{
  "weight_standardization": true,
  "depths": [2, 5, 2],
  "label_smoothing": 0.1,
  "beta2": 0.999,
  "grad_clip": 3.0,
  "decay_fraction": 0.3,
  "final_lr_fraction": 0.05
}
Rows from block 6 of a small sound classifier, named by matrix and row number. Rows with one number belong to one channel. Each number is 128 + 24 x the weight over its row's rms, rounded and kept within 0 to 255. All counts start at 0. Numbers have three digits each.
Before each channel's rows are labels from the 100 clips, of 14976, where the channel reaches its highest value: "responds to" is what is common among them. Only what is clearly more common there than usual is listed. The data: synthesized solo parts of chorales (CocoChorales). In brackets: how many of the 100.
# convs0: first width-7 conv (model.blocks.6.convs.0.weight, 288x288x7, standardized in use, each kernel summed), inputs 0-143
# convs1: second width-7 conv (model.blocks.6.convs.1.weight, 288x288x7, standardized in use, transposed, each kernel summed), outputs 0-143

responds to: bassoon (35); horn (26)
convs0.159:144099121125111134141078092092125151129076126114156112133122162153111125136086107109150204126053153144108129135110137105151125136123143121132128145144168129111139148093111157119099111130146116114171149097096125104123197107118071117074151091089089101130118110095093157101142105130131111144122120105108105077156079114096143144117082139144143061151095164136147134147120090096140127108129171112137092108122096087117082147125146142086090
convs1.159:139093101104108097170122129127161144139129147153162129103121093105169110141110140111147112151136119146115136117090119122171104143177132109079124098096152123169136166139139132140164141109112127155107163128129120107126097167165152144130129127167128134125103100095140098099174096120131102162097094144096160125128145113126158166107128173108191093106142155106118181106169132133151134147105106155136120158119120104113187140153120138156133

responds to: trumpet (100); note F#5 (40); note G#5 (32)
convs0.203:100103129115111100136146128069148119103134122095153076189155155088104126146151122115058164109132078115093119125129134127160130144139130126148164150126103138137108132097091148130148132154149142154118096099086091082139132134093130134130101117127116141103129104066129125147143120121125089092125120136105133104137111151097120126105120120161104050133128123103122140117142179106141149134123124075124139126108140103127139152112172165141137
convs1.203:152137139162143141079154116185107124114076159143116135139145140154092148138151119140111169122120115083165133117168127148144137152149137174144132145097058153062124068135126128130137096140137133115137116157140139137127124117081113132123070142152130146132144167176140151154124146123131165118151142175172112184108124160141119114130135142099126164121113120132137145129129125125145125114145159170073134126159127150152120128099139124205170

responds to: cello (99); note A#3 (74); note G#3 (35); note D#3 (29)
convs0.240:122116133134155140087085150136113133144130093105130159112108153162171120100125148081161096118138121080139171106153118151122080091072129129102117127084073144150122097134132111150119120123088144127124128131127114121147087115159119167176130190125188150080109135145170124131100135133112147111132148146141126117151170111116118145114119126134113158132133120113150101104129108123106106108153100150104106144095146110162151153157094161094155
convs1.240:125094089100127101122106131129131132137144125130164116092112106098186113118094127114158102118130103113088139121128124144140111119166147097129124105128147097183119118121109146115142138097112153143129133127128107113118116171132133168099090123155125113141113098078111103097121097149132124102104121144101101110131172095134082124109127133105125157106123137102105142109144119134130132137113104123109134140108138099100123098095115071114156

responds to: clarinet (80); note D4 (48); note D#4 (29)
convs0.283:167182129181093133067114134139111123158109104140113152135096142140110130130140148155136107139159163137162157130129160163110113141147142139134142147107100146131137109132131130154129121152139134149113112132138142143179017135157148152119095154139096126098135173143095137135129135110126130112101100125106113132159129123144135123153144136147112153120142115129159135095136158159151119127121081134130107096121076135108117109118097127112129
convs1.283:069135120108124137154120137097110128091160124145151115169131132149082117112138126141094137124118133168116114164119096103097119131121117122119124116144157116109118135116115093094112120103144101107138111142107115104096165134121110121139145126069137141130149128127135134127092134148121139112143135128135127128130118151122154081105119123160141113149114146139091123135118132131116125101113142134144120119107113111117121144125156169121119

responds to: violin (76); note A#4 (39); note B4 (33); note G#4 (28)
convs0.55:111105122109089152115106093122109114145093148107142103122121113114100103144143143103122154115120093095104125120148130118154154111162131165140117115134096093109119112091111103104107114145197137098115121108102143122103124114110092104121125119093129127128121087112130121117156092110112109172163159129108085084141103112086084122117101119125105088120077113101151172138118100116124118092119103117147126112087139113137105136101105123166122
convs1.55:143090093097105089167113128133143130142157151166134131107110097102138106123102131114162110148131134155108127126099115099158120137193117112095121096114162103136134146149134127137150189115163141160121150122120106096122096173199162141133119125150127134136112100095138100093145100151124088165099095149093155108132138100125148147103131156112176119095143165094114160099178135133135131147108101157137132160103121104110179116129126134146148

responds to: clarinet (73); note D4 (42); note D#4 (30)
convs0.276:158209142184093134070123112161100150154120106117128155101099121152133135171150146177153121159153129128160139127141170116115124149142151126113125122134125139103110127139120152135132126127138133145099142143127147149185022143163150153134104134138128129095147181139123138139147134126135146137133093127126098153158132133148151144120126129138095146128140111143140115117139138128130100145121104154141119116138109152098145122127111145129136
convs1.276:055139128110126143167133143082105144074152130115142106157115123132080118131143124127072125109110138159109146153125090109086123142125105117140133121170143102121117130102116110100098121103140104117135128117103111110069163150104119133115158121089132129133149128127126136128117129143128124135138160107137142110125123144132166088120143128158112103138109136132104111128124138122112130097110138133166108121108121110121111148127154160134083

responds to: bassoon (77); note B3 (46); note A#3 (39); note A3 (30)
convs0.177:117090135138095139141096128102152180107147127136130135117136117125098134153135167169119160119127147137132176154052115120122157126158149125130146141152152123105135141109143097107127136100133152130121161124106112122116132165122153152099109099144125118139107109076116095131146105093125096158108094084110107089132130067111127133107107126084145090125104145123139124127171125112144136114125101097126147104119136113136147106095151106125059
convs1.177:129129140138157124118132120149138126136087110111126145180181154157133179126159113169141175141148119083174120115127185144147172117114132138145123144125085171101116062123143141128135130164087110114112110129136168139124143100122121104133106134133134115131152157165130141158127148108124132092153143136166109146117112154137074148141121104155112133144101108146143095156101123122115116115148151114076123093140118147150125107113128144099124

responds to: viola (34)
convs0.244:104095151131118129140131131092136134093121116124152110130111101113118092164152139124120152124140093133091142160103123099113139147138142099113127113163120120107102105132113143124147129147141145118130126109112096100140136176094164156082110111151109098144095112119075076123139111109152083088119088090098096098153144095123122145118122128126152098130114134126089136127182130149122138108110117077134139112108141106117155108100154125131102
convs1.244:124143150153158144092113131139117131125046097117119136158147165161109173129142131157118171115126114108191136125122179182131159134095141170143135168154095187107135094132165138145124113137122120108135127139155175143133144076111109085116101136095131115127138147148132129160109143118127166115149140120155121148141103142133092129145122120156111131139103111145168095149080128134084131118149134122086132089155123164153118100093128135099108

responds to: note A4 (26)
convs0.225:110112139124128119131106106112141154093112124134123128126114141128124107179104175141135166137136143160096142183111092103122149161145143100126120103143164117132135155115112126103118111122119147125119141123105105103131152169103145147115108115141143144155092115094138079094147127129131120156064074121117111105140116073118158117110112113094120117130079114135120136168159143158138134085131130085150130112108112138128145084104135116162108
convs1.225:136158142153155138095145149142138147107094122125143132163156144156128165120135128171134160127127094116170130122121170169147164123102139140139153150124096143097134067135140132137142103170095115131146114101151158154144142107094147118102141125097129108133152144142116150145158143103136127101148152096152110163132120145113082128150141134142115126118105155121146125128087111135126127130161170139073135114158123155146127143123142147077101

responds to: cello (100); note A#3 (50); note D#3 (27); note G#3 (27)
convs0.161:117123135127145111092106144123164158117152110138149136105102161161128154118144134156140087112167129136174165142131113153173108093102116110140141118143121166128175091135116094098122126125124120118143139138132151116123099131183142174128128166134144115111123124144124095127118148120134114132139125130153120119109182154135148148108124142146104136105136123089143141089135133135097118143092095145152128167092128138149152172118102169114166
convs1.161:128118112119133113126124130128119134125144129124127163114122120128162122110123166109123111144093124124118133134156137156129112120119139127115113126128147144157119140126082124110162127081088183133148130144102114116135124121129097170113128139162113120140097102106142115119145103170137097143102096126105095105141194104119105132116135125105154177125122096125128146119154129147133143134113121122146139170118144114117113096119130100108178

responds to: cello (81); note A#3 (47); note D#3 (28); note G#3 (28)
convs0.56:128104131109101163089127106134092099144085167099153104109095132140142096117140113097137159123140087102092127115143162120144124116137145165120165158112084105131099124107111124131100117152151146119110111113111134114105125113137098112103108156096104108116131118103095121116171131077107124150130117116113080090133099085093113113100082110084091104135116105119158142139102099117109108094108113110142144092119135110097084146124110102173111
convs1.56:143092097101106092159126118137163119148152144154149125105094095099143100121095135109163109144138132152106129120097121110151108133176113108090122099103151112151127159125127121140161156131155137162124156126116098095119096155190159139148128117151122124133091102099149093098164100153131097157101099147096156114126139101125146149106136163107169089097139150096119161100171136130143128147105105133135130170104130105112188148147128134144153

responds to: viola (27)
convs0.258:108103089134132138134100122106124129122109106109125091124115136117132098167125108140133137111142090089128173129128116144127147138125151135112097109132115120099197118108094117145129115146133152123119139119097140104123114185132163185109120136129141133111100095092128087134130109080141082167099096098116099090134150098104121149110095107109105113122113107103140142116178133117136122104092102106148136134088125087127147134097137136127116
convs1.258:143129136143156132114105123144146135140065125127144172173131144152136178128142117181153156132143115124174100116117182165155153139105131153129148152136084163106115096183182160155131103152123114127120135113144157147140153088112114084130103143108133126111152139156146141152138144111117164114151137136159096153149107154114086145152123120164137124134110117136165130144093128126091124123139136111067139093133144142146135120122131154120125

responds to: trumpet (59)
convs0.192:121110139104154103166143088092161137093103114097141087114149122112151098107110139124132144125111126127092099131125096095129170112130125092123113102146162149126105122081082118143107096135157099086151086093090121108130121108166094108119123104091113137136149120105130124112213124118109114094148118121147163104130108128097097095115111104155128078123096095118103140138115061127112159116094140098115115122134119098127104144133127116144125
convs1.192:143091104095101093144118134130136104150160140148159137101120094104165098120090144119169112146126130148107099118097124113150118140182136113091124098098156102151126138149131138129165152115167131150146148110119099101119085178173169138133121128145126132128107099091139089092163104159134095152102107154091117109130155104122123138101117166098163121093142148095112196094156144134146130137102110144141122172115120107111169157154120130129150

responds to: viola (31)
convs0.234:084093136111124125129126117082141130121104106128132118133103080119116098170139151109104142115135094127086151160097102100115130138162143111121121112161105126112090099114109147125151140154140149115129134111101087101133123160108150143089105115147123105140085092099083067121117118100145094102117113100107106092156150098103130147138122123135161081130110143113095134124172127150120124100094102102116130113090139091127152125093157140134109
convs1.234:129162168160161162106131131134115131121071109120132135135164170160117176135135118150119167121127120099176125129125175167119171120094137168148134172155086181110137090135155133143119126141109119112132117144159171153140146085103119092109108131114130128126145158160122137171108149098125169101149138120154114148127095144127083121156120114155106130153121117158176102163094127130087129115164139116088127081166123171157120101101127131107109

responds to: flute (53); viola (47); note F4 (27); note G4 (26)
convs0.81:126144132140083134148108098146131141112149138123103148157143091133090134127153145139097091133114116100104166130075120113104053115087119137118170113091084076126102139141148116135147152108131124139203136151135158145097157140127148136162132137146165076113166101132165176161123146118144118118133138089120123135138149128149125112162131130133168126155154155153079143157150144153140108136123063159129152113112157122112137146174105137160088
convs1.81:155141140147141140141132108141121111123106160075078137159104150148111142145176150159132154092147120083148124154155109167097141143124104145164130164154087157096156114106114129126115108131090115155134130129105144137154109124101106106156155120106124124125141096105158157102146142079116144139145144124150129134129099146134130110126141090097134111150118076153129157140111134135120130122103069112090137114100139103097098140165080089150123

responds to: clarinet (81); note D4 (48); note D#4 (34)
convs0.287:169197134174101144053135116158105155153114097123125158105078125145119124164142154169147120149164114126158138128144162129112133150143149132107130124112123144111110126138119142129142118142141124142095132135128146151174015140141147148131097133139125128105147171139125144128157147129135144142128082140129087147164128153147143141134122121130094153129142108147127144134139150137144086139102094168145118105140113138105136124133110128126138
convs1.287:065147126109126140163130136097092133065145141121153105161112128136096130153146133131077125123115142151113124155132102116086124142125106119143131125168137109119130122117121113100104121107142099106131130127108115113077166150113127129115149119095129128123145134131133132129122125151135121132135156107146139109134124136124162088119126136161110105136106137125101111132123134121119137108114144135166112135110116121127110135128156164139082

responds to: bassoon (99); note A#3 (64); note B3 (43); note A3 (32)
convs0.25:109121124141139129146129137117132141113117120154098110140130111108098105163131145114091097120142125146086157153088101128102113170149147138116110103117117122116131106135132136124156113177116143119129135133123106133137099171102173148088116109139137123113128096110121111115111131099147111135094105112105117108139145100130131152135142138125153080135122131111096146154179148124169098102112108104141159119105147092126152139117155147142105
convs1.25:124160154156153154104133126133116132117079107119124136163163172167124165137147115141122167115128115100182126127131159185126164133094128162158131180158091183114133112130151125138119138154112122116118128135159171155143148088108126108116109134127129123126145150143131138155102159088125165113157145116167123144136107158129087125161129120159110127142111112146169095164096128127098129118154134120079133088161124157146115101102134134114106

responds to: clarinet (77); note D4 (48); note D#4 (32)
convs0.278:158188134180101141071119131156099159155125103121122174113111140143102132147157149176148122162152134129162138136148166119107125142140141128109132129132117123112120102150132136152143125117126132152107133136143146157190019144140156152134111144148125125089141175150121151143146156129146142126126080147121093141162131167164128141135128133145095155117157131124136125117142149127122103158134091148138125123139116154104140133141135150136136
convs1.278:072141127105120141167124119087100126086153136126146107156112126137081130148145127137083126129116139164114115156115106112095128118130118123130119115169148115123120128110118125102093126111147086095127111128110120110088168162112131133110141138102143123124154143137126148140123132148140125125141148106150140108118129140119138106121141112164117111152109133144111124141129126134105124102122141129167128120113121122133124148128158157131065

responds to: bassoon (100); note C#4 (61); note A#3 (45); note G#3 (43)
convs0.239:117112140118124129118170106088150123154109118119133112116094090113169090136150115100138140124138106117095115145095125098121120163126139141110114130160091124124105095115111122146169150135139171147119157110102110106139110169098156155109118119150134104137079082096103073114109103129149084086144162106102095127156130127110112135107166126110140082125132131113105144129176105120115125111136139084120134095165141091121149101128160134133108
convs1.239:115150146145163134097148118112135095126054103119115141153155145145167162138120113157140155121169097104175129111138158179135161137093141146124143145141092185144112115109142132150098120143092114088152118138143157137128143094098111077123129153075125096137142147135137126153121136066113155129143139117160085138116114145104086132145123098168131158149107131147155072156109139135094126107149115131081116088153138147149122129196121130130111

responds to: violin (72); note B4 (38); note A#4 (37); note G#4 (27)
convs0.100:107094130115155128164077128136117140125096131129127093117135137109135142121081086112136109131157107136161163117102158161159146117130166131118103098144181157117184116099117139142084114113140158096149136108107086093165146102181082133075132089087101132115125146109081090095110105125119121147085112126088102104126120104081143161130095121119135105129097114116159120115106092112115128112099110109136109137073117115140103154096129110079118
convs1.100:140092096099105091159107114133163136147150143156156121105104095102142102105097134112173109145120134147106124116095124106150107114176136112092112098101154105154116153112124157122160170115135138161124155146116097094127098153165161142154118123156132121130092099096149093097166102140123097157101098150098134111119140102117149143105120161103164067097146153096115162100172121120146124149106117146132137157104141106112189160140123130143152

responds to: violin (76); note D5 (43); note C5 (33)
convs0.273:149161155161118128091131135147030074159099119115155114119136136120144124108137125125137113139131138128127111120123147136125140099154145138138148166111116115160121125142161126116128136150125115134117121111155126120129106076161101087122127139110122121130121143114114134103121106101087148140108129133144129139114127084121124102128133152141115124144127150128160116132094128130109133135085127121138099100143099138104077102097084088104122
convs1.273:064141105129158131100120139109135133088148081155107119126112115128094100123129143137099127100121094151121089121112068139149098120100103085132127135154126130134107167148125115130087158100095122150142111129134148133129105126117147154169122118089150146133108151139172140150109110098129110081119114100129112095124100124117113116127124120159151090138147175137095100137118134117121134101112097116079124144086125115099131111125127125107146

responds to: trumpet (30); tuba (29)
convs0.53:141104110117116116153141075099149103111089145128165091147124123112099114163139122111131169107086144119074093125131120089124132149118120148168109109178125089115112140100134125102096154141164147146162160109113101082127168135124103124133145110124127138139127091112144140124133098123113078131139125115085114121174122147092154131092122107097163075156108129165135129160135118083127143113144158087162104098157126093134123140124154161141099
convs1.53:175141137158158140154118157115152137139106128137140161103130113130120156129130157117141109144114135128142145129107105112163123115117089126100117108085088116099114076112140093131165127137113118132116126145154159158133129122149144152123102156122128122133157134140135155124148132126121126156133116134136121154113161136141127165146125160159175176122134170127161177132143124146127130163137159197093154170137150145136141156141136124135155

responds to: clarinet (100); note D#4 (40); note F4 (33); note G4 (29)
convs0.247:123142120117107151133083126135129179121140089135129153153150120144096125088160184177113094149126155152137109134121143141130152115112176089135134106154178118128166094140134142132163125097105138132136128150130151142137100127165144150115114148135171133070110132147149107138125165147147145076146128149136101130187146125146121118122107139142126136152142114165129151154144142129116121147113151117090102140097162111142139143133132118104110
convs1.247:132089094092108098142100126114156163128167117125127122089095094086126102093093145094120103141110149150100152107093106100132117084142140088072130084092174078119092107088073143105119118089096164144112154103118085090122106123124118147135158140137131117106093101094140104103134101148129113151102099117096101116126138098142142138098130132095151152105129131110099144098153110119103131149114152111137138108119138114124138137118129102105130

responds to: bassoon (42); note A#3 (30); note B3 (25)
convs0.22:120083128129107108106122120097157136085142099162135083124104088114119088144145132108126113095119105116077144159094093117110085128118121098123135125139110111123096097125119146126148122137123147127112138122118131085128102172123160142103096120143129084114101108101089058141129105106148056103115083070126121113150153100120123129105121133130138106125129134116077124150173145097137119116113113122151114128139143093125148115068148140120124
convs1.22:132155159167150153119140123143132129110106121121126136153175181169101170128158106139114165117136121091191127135132162166116177137082120157163121167158082182110124106130144129126114132155108111111123121132151145147137164084096109114116102131105125120135156165153129146167100144068124165114145139116149101153125106147130101123153126110142118121147125118147161104154084130121084128112157125107083125058159120161152122114111131136121110

responds to: trumpet (68); note F#5 (27); note G#5 (25)
convs0.196:132124140101155115163136101108157155087124116099128086113169124125154085109101145121131145131117115131097111123139092109125164103121130094111111106135173154116112113081079120139120105122162096090113086091092141112121112114124096109120136092097132132130129111121139117113205141083101116085130110138160183098123122118091098087131111102162166074138091115131104170161114073137105158123074132104110120130121119103117123150146142127136113
convs1.196:151086091098093092107115131140150119164193142144182125125122099113145107130090145125159107141125122130117117123085127115154123140188130113114118098111126081145127105144140136125158145122210148157133134109130105111125105157140180142136088130169130134138123093089127116095161104150128111136102111177097093115127165109125130145104123167096158112092146170094127178092152133126145118146101119123140127145122126107109129165148134134115150

responds to: violin (47); note A4 (33)
convs0.154:130088127118099168151078087099120127148086114118138109119124125149116121150079113108141175129063145158115131134096135107148119132113135113117107111149151131091154147104114162123088117129144122095166156096102121094124213109133078115111164117090142118126122099124121146107122122167137163166107121141090115063162092097098137170119075125142148076156099140143131108156117090109116111110168164125149092105112120093142110164167144164081121
convs1.154:142092095104107092160113121135162121147147149154155127106107095101160103135104128119155110151132124156107128109095119109158112134168141109090126099100156109147136157133133159134161162119139137164123159138123097095123097170145170140135126129154118138129095101095142095096157101161114099157100098159101149119105140107124148150105126164101177116098146163098113171101178126128154135149111116150123128155110122106110185149144123130138153

responds to: flute (66)
convs0.83:134106115121179129119133124081144141162133100098135107121100129122156092143108128101147145118116102108109109110123113126122135164132142135104119131135110167127161109067089139140133134150126146144092107103081125084135130134124114128138129127116113153166085124098116060138160118128115099135114153147142122079142121083070119125124131105132159112107118134094137114113142084132133116109165154074148113104144125094151124111105157103088154
convs1.83:142113116136136116137136132124156120118143116145185145135113101109114156132134113134110118141146170132119158141138161140158146130158136131132127142140122126106117127162188146165128127143121117130148119166169146132148144069082087123130071116063106095144141133144139137132131124129144106097119096112135137147122120109160149142131117136148141189130128159132156110133113134135115143145127101077123125106117134121115136140096098080110110

responds to: flute (75)
convs0.135:075101109125159114145132134079192128111133118147141097102085083100116090154103141114102111102122114130092138137087116107131108132142125131111121119133091143116119110098120162132148162161123157121109132108104132101133105152098139147123101123144127097120103086092110085144116124099148094106113117098131138082149157095109115132089134128130145099103118142087085120138159135131124132123109121106134126106122135085125154131116162142124126
convs1.135:132162166159151173089133133132092125112086090128130131127135172143101159130148100130117161117127130089182128119132149150108152129078122161152127177141065144091125106132150136136115124129094112118125119149156141144132146066092119103105100128117129128131138165171123135169099151098130165116149138122146117163118106146151114124175119126142119138177126128181164114176101131133080130119178136107089131066158124168148121112109131123119108

responds to: bassoon (74); note B3 (44); note A3 (31); note A#3 (28)
convs0.178:103082102132112108124100124080158130075147109153110094115110085130106103166130135108104128100125096113115146132093096129144112133135139101131128113137118117126112094124137142129165167121127159140121164113112131119127120163115156161106132101155111089099122086101093090157101109113163062125108094061102113121141150077114152156093130126116129101130125148113094125154167146095151118134070093151112128132121133096130149119097161149110126
convs1.178:123147161165157157111138124133124130117098116123129138137166172175111149125152108144116165114129116086170124133132166146116184130071124178157119179157076166109127110132151129137106129149118116114126112134149156145137162098106124099123105137125131118132159166157127149176103141072123162092144152118148089150128089137116077122157129111135114128166116121170153099172096124130086126108156128103087129045150130157153107103104127128130111

responds to: viola (29)
convs0.261:083081093129137110126101125063158135089137114136119090112097087121114106157131123108107110107130104110101139144107112124137110127134141115129127130139113119132126109105100143142151149136101155131100139109094123092127114165119149156106101139135121099110099080096115077149128114086147064123094097076123118095139154077103135138088110116121128103127122122122075106140168137120139131123077102126120137112098147073131139130102154143132111
convs1.261:125148157155141149098133125134118127118049105116127135140151173162115168125150103140116169117134115089182127134130166171114170143085134168151118169156073177109128099131146133130103132139115114104122115142156144143134162081105106088107098132114133117128149160153120140171104157076118186103156156115152093166127097156130095125164125110150118127162115116170177112171096131127081126107150121113084126057153127151149121101108133137125114

responds to: viola (40)
convs0.105:136089135123111129119108116126130172111100088111116103105123134107138107157127111142114106130143126151135139134100132152156138128110155083129120105155162189133173128115141178144131134136155135114143129145123155108152111138113130134119081112127129118089093143123127105104128118145143132160115088117121108088127114100113107169084120125087117092155122119150144115153132122115126100128126089097139108125083080119133145075083099104106117
convs1.105:106151135146137133096125128124100123135150110113127124153157147164154150122154124148146163111126103099150130135118148131121172135108115166147126148128109143143122062130133113138117127172101114117117089120145155177136139097116102122087130117082122122131168149158082165151086168101127140101163154120163084140127140142128084123158127129144122128120097102124124139124083132128100125106165152144089134106167122166148128164123128128087101

responds to: trumpet (69)
convs0.277:142161151153123123085128124139056064169094126102140124119141160113135112111164125108126106140130133107126111106131164144127140109145145143133148165096121119161112114127142114118121135160114116123104116103142114111129105076140098079123131121107105119126128138101095134127122108098092122152113121131145123134117127084109112110134124141135125113147124148135155118145094136136132136124081124091131114100130114131101081101103080075126139
convs1.277:082135127121163124113123129104134110097122086148109120135115127137109121124139148144120136129125115130130105139133081137151100117104113083138125144154126113136112154153123116137099153094097122143159116122136148134115107128126145133168089093092142150122088140138162120145116111112150100082112103094108101087126099114117124130119109130134157089118140175123093107119115140130143128095116084125079111118087113108091127106113110102118142

responds to: viola (51)
convs0.107:109083130101141134132103130076156153125113133137120103136143130130097114138097104141129091120143117145148164124102129163164139123118144113131131118169159103115177116096135134156138143131123157134140149125106135118127136130134123133093108108120110117078102118126099075145121098122123115158119106093090132067131137065090130175120113128122159104119127154105123128137130127105145097110103097090154118132095113084116139116096109099079130
convs1.107:121156162159142149112117133125116130115126094103118129143184167163110147127161091137123165121126114083157130133120164121102170116075131171138125145127105142123123091138132143140097120159090112117124094113156149176133138075133092108109094124111120125126146153174118157156103173084131169115156138131163102142134128149137102115136125118138081117149122111151143081144098128120099131103174136118077126097176120179158107120089127127119106

responds to: violin (39)
convs0.48:130127104161119123154137106077170101069116146135137088102099126109106100163136155101134160122106116136092114133104113119132116161124131152135138090185116100144118147126151142098109153139145145143135152115123079082138137136118118132130142120150149114130113095117121117149105122111129069119139151070113123127149154130107162145080149146123163089147104158141130113180138150094148153107124132118145105126138126096126144133116134161139114
convs1.48:144169159174168165115125137131117133126083105137126139124125146144111165124140121123112132115118126103161118136124132127118144119086115161127135154125078137093125076140157126145136134158093126133112125152178184181142153095121122121118115136116136134125159156163129164155115152110128150121151134125147117169120123152146101125172112146172128152151131146157171137161110130141103144142166165144104136121169131177167116143138136132118129

responds to: trumpet (100); note F#5 (40); note E5 (31); note G#5 (27)
convs0.227:117111129102084119134167129104139113138135072093126144199180138101076143111159136140079151138119105092130135094152151124177132110113134134172127138117085129126118088121119125148115131166178139126132113121107138113113147134088129126132105161125155138073121101110153109156100100125113146078160136115104121097146124165116097157138130106134142090166120109153103146129141164122147135140164094140096093156101140111127143149166156147135138
convs1.227:150114111119111101093160129126098127145112155139133122158163132145113119119138123153140148113132130108140125126157094116185144128161139131149136116102096131120136110107094109100137122136162153114124130140120090096102117139147137137128074127162107133159106121114151131106138121115130113131111126161116091130113153143114135116099155146087119143092113155090097178091124108124174128116117114152086144135111111106107109122075136112177177

responds to: flute (64); viola (30)
convs0.87:074123092097151125133085135118181123106149163139108115122123149123106134139102110163115112177172144120166146125115142165165103121117149140106142128107117130113160110108112135160127136137122137132133133101108138077108097132116124158121127085133093113111102133135112090177122112097124114167132094095099145052143123050114131191081148124134110113116118124098108111138132131122155136107118121089149148104083125069118138093097148095101139
convs1.87:147157172165149169107150129111085123126148101126126133134147164154087134121155124134131152143118112093133127135152122109064158134104129143154128168142119124099129118142155119139144125157110113136126112126179177178137132086120106099092089125108125135129136154168116145154109158122125150121150140132157090143114133145128102067177132137157141156178142131170161147175117131149093129118152130095086116073155130157138103125099125105127117

responds to: clarinet (59); flute (41); note F#5 (30); note E5 (28)
convs0.128:124138159134099143119078103139155153120135155114130137180141126157090115105127145169124096132106149166132169128117134132130102119092170139116179148109157133137143091137136151130142135071107135130123134136130147140137142138175153150110140151139143140076163125126121170115126169139135141118161134130118125123153138112146133116140127140148151152163152146177134154132151135154108113134136131134101174152079164122135125141153114137107135
convs1.128:122093111098088104121093116104141126120124165118070096135084120114085121115117123132111132123136173158117138103080099083110121118107157138092132106094154082104107099095089127119134123111065154136117138125106117121132101125115125129120166113141120112125131114118133143115130126128128144144128138111131099139119112128136134127112139125096122134131115117140121112110135128118106135154119159114090128133119124115125117156158107132088073

responds to: note A4 (25)
convs0.231:139094141093133119162116106105124142078117146135144094145127145138126085158138117117133185125131129130096150138101085099123139153133137115112128104111159121106134144108095119101127108113119142137108142105095110096131181153109137164080129098132106104139128119077089143092142111107130079140066086093104105093120107105103155105109086126114119098135095131129131144145166123114142137090119156098145157101141121098113127125113176163162067
convs1.231:120139129134134130119146132147164127128096117126119139159166140156139157150151120167134163134152102133176126079131154165180124128116124139105135129107103152099130096106128080158134129153091135137112166184128137128131114105138110103183134137101131131118129124134156113123117113114134140167117121126145146147145132138131132136131117144137122096130124113135127110134116143103145145108136146198054133173143137145142194175177134179169170

responds to: clarinet (56); bassoon (44); note G#4 (26)
convs0.268:140123128136090130105177102132117176114128083106139139134142124162163121098148161174149130141151153159129112128110135145128143161111176080128131116140179129156163085129124147127152122092110145130137140138116150128132119135153137140116152143135176130124100126126148107118129164142155161095178160141119106147158140174142106122116154120122122133164140110176124121144137115112093111137160160122090111148162135091113134151141120134129107
convs1.268:113089091095100098134138129141159132129122118144125104077090089082181104113082115085144100137139141164094139091075106074138106123127126095067130085084166074178112128089081121113110115126096161127119141128113086093116086141111125137135163126135125114132084096085136099096125106127124109143108124122101124142118124124143130146098128140090140127098127138103103115096146117107140143137110136128129137130125124107115173162202121120094129

responds to: bassoon (36)
convs0.186:124118138101156110154154088092159149086104127104146068112155127123154096089105130126129149125113119133085098128115088102123172104130121094130122118141162164130105133088085115156115092136154098098137083102093123120129119111155098102126126108101111137133160123097136118122215118117110126079148136133157173115116110128100113094111118112173139093129102101119090160138117058130115150128083139102109122116142111092114101145148116122148127
convs1.186:137095105102102097151120119141132106160159141143166141095113093099180092110084143111178108144119130146102115127102128113138111128184129122094145104110150103157110124151132112135174151112174132148148139100120103106120093169126165141134131131134128136124112101093147094094152107155141103130103118148109109114138151106123114131102119151099162105092146157092121186096149151141146124145102105124135093164121123108112155147173112126140137

responds to: flute (69)
convs0.129:102092116120130112122184104117136107148092118113134083105086142149175098144149121116143112131153084116129129130130128137144127158135127168121092113138091164120134113079089113117123138152150167113107118099080090073141104151110116145153123142134134132155092129103158068124139104113123096108138157133126105104140136143093092131083123100096120085101087114082122105111153101124108102103133125087132114130150114082123145122139129132150139
convs1.129:127155146160166151145164124162136135116099130158172195138122134134191139122138099152174141131126111130146136103138126154161155138115135135133150142126098133168110130133185121175134110127084112100138137143152158144125124093103132101097138105115117141114139136144117142137127131101131110130138145093134128179097124137168100138154111133156148168147133101152160126149109124122100137125149154161082147121158135138140143113170150117107108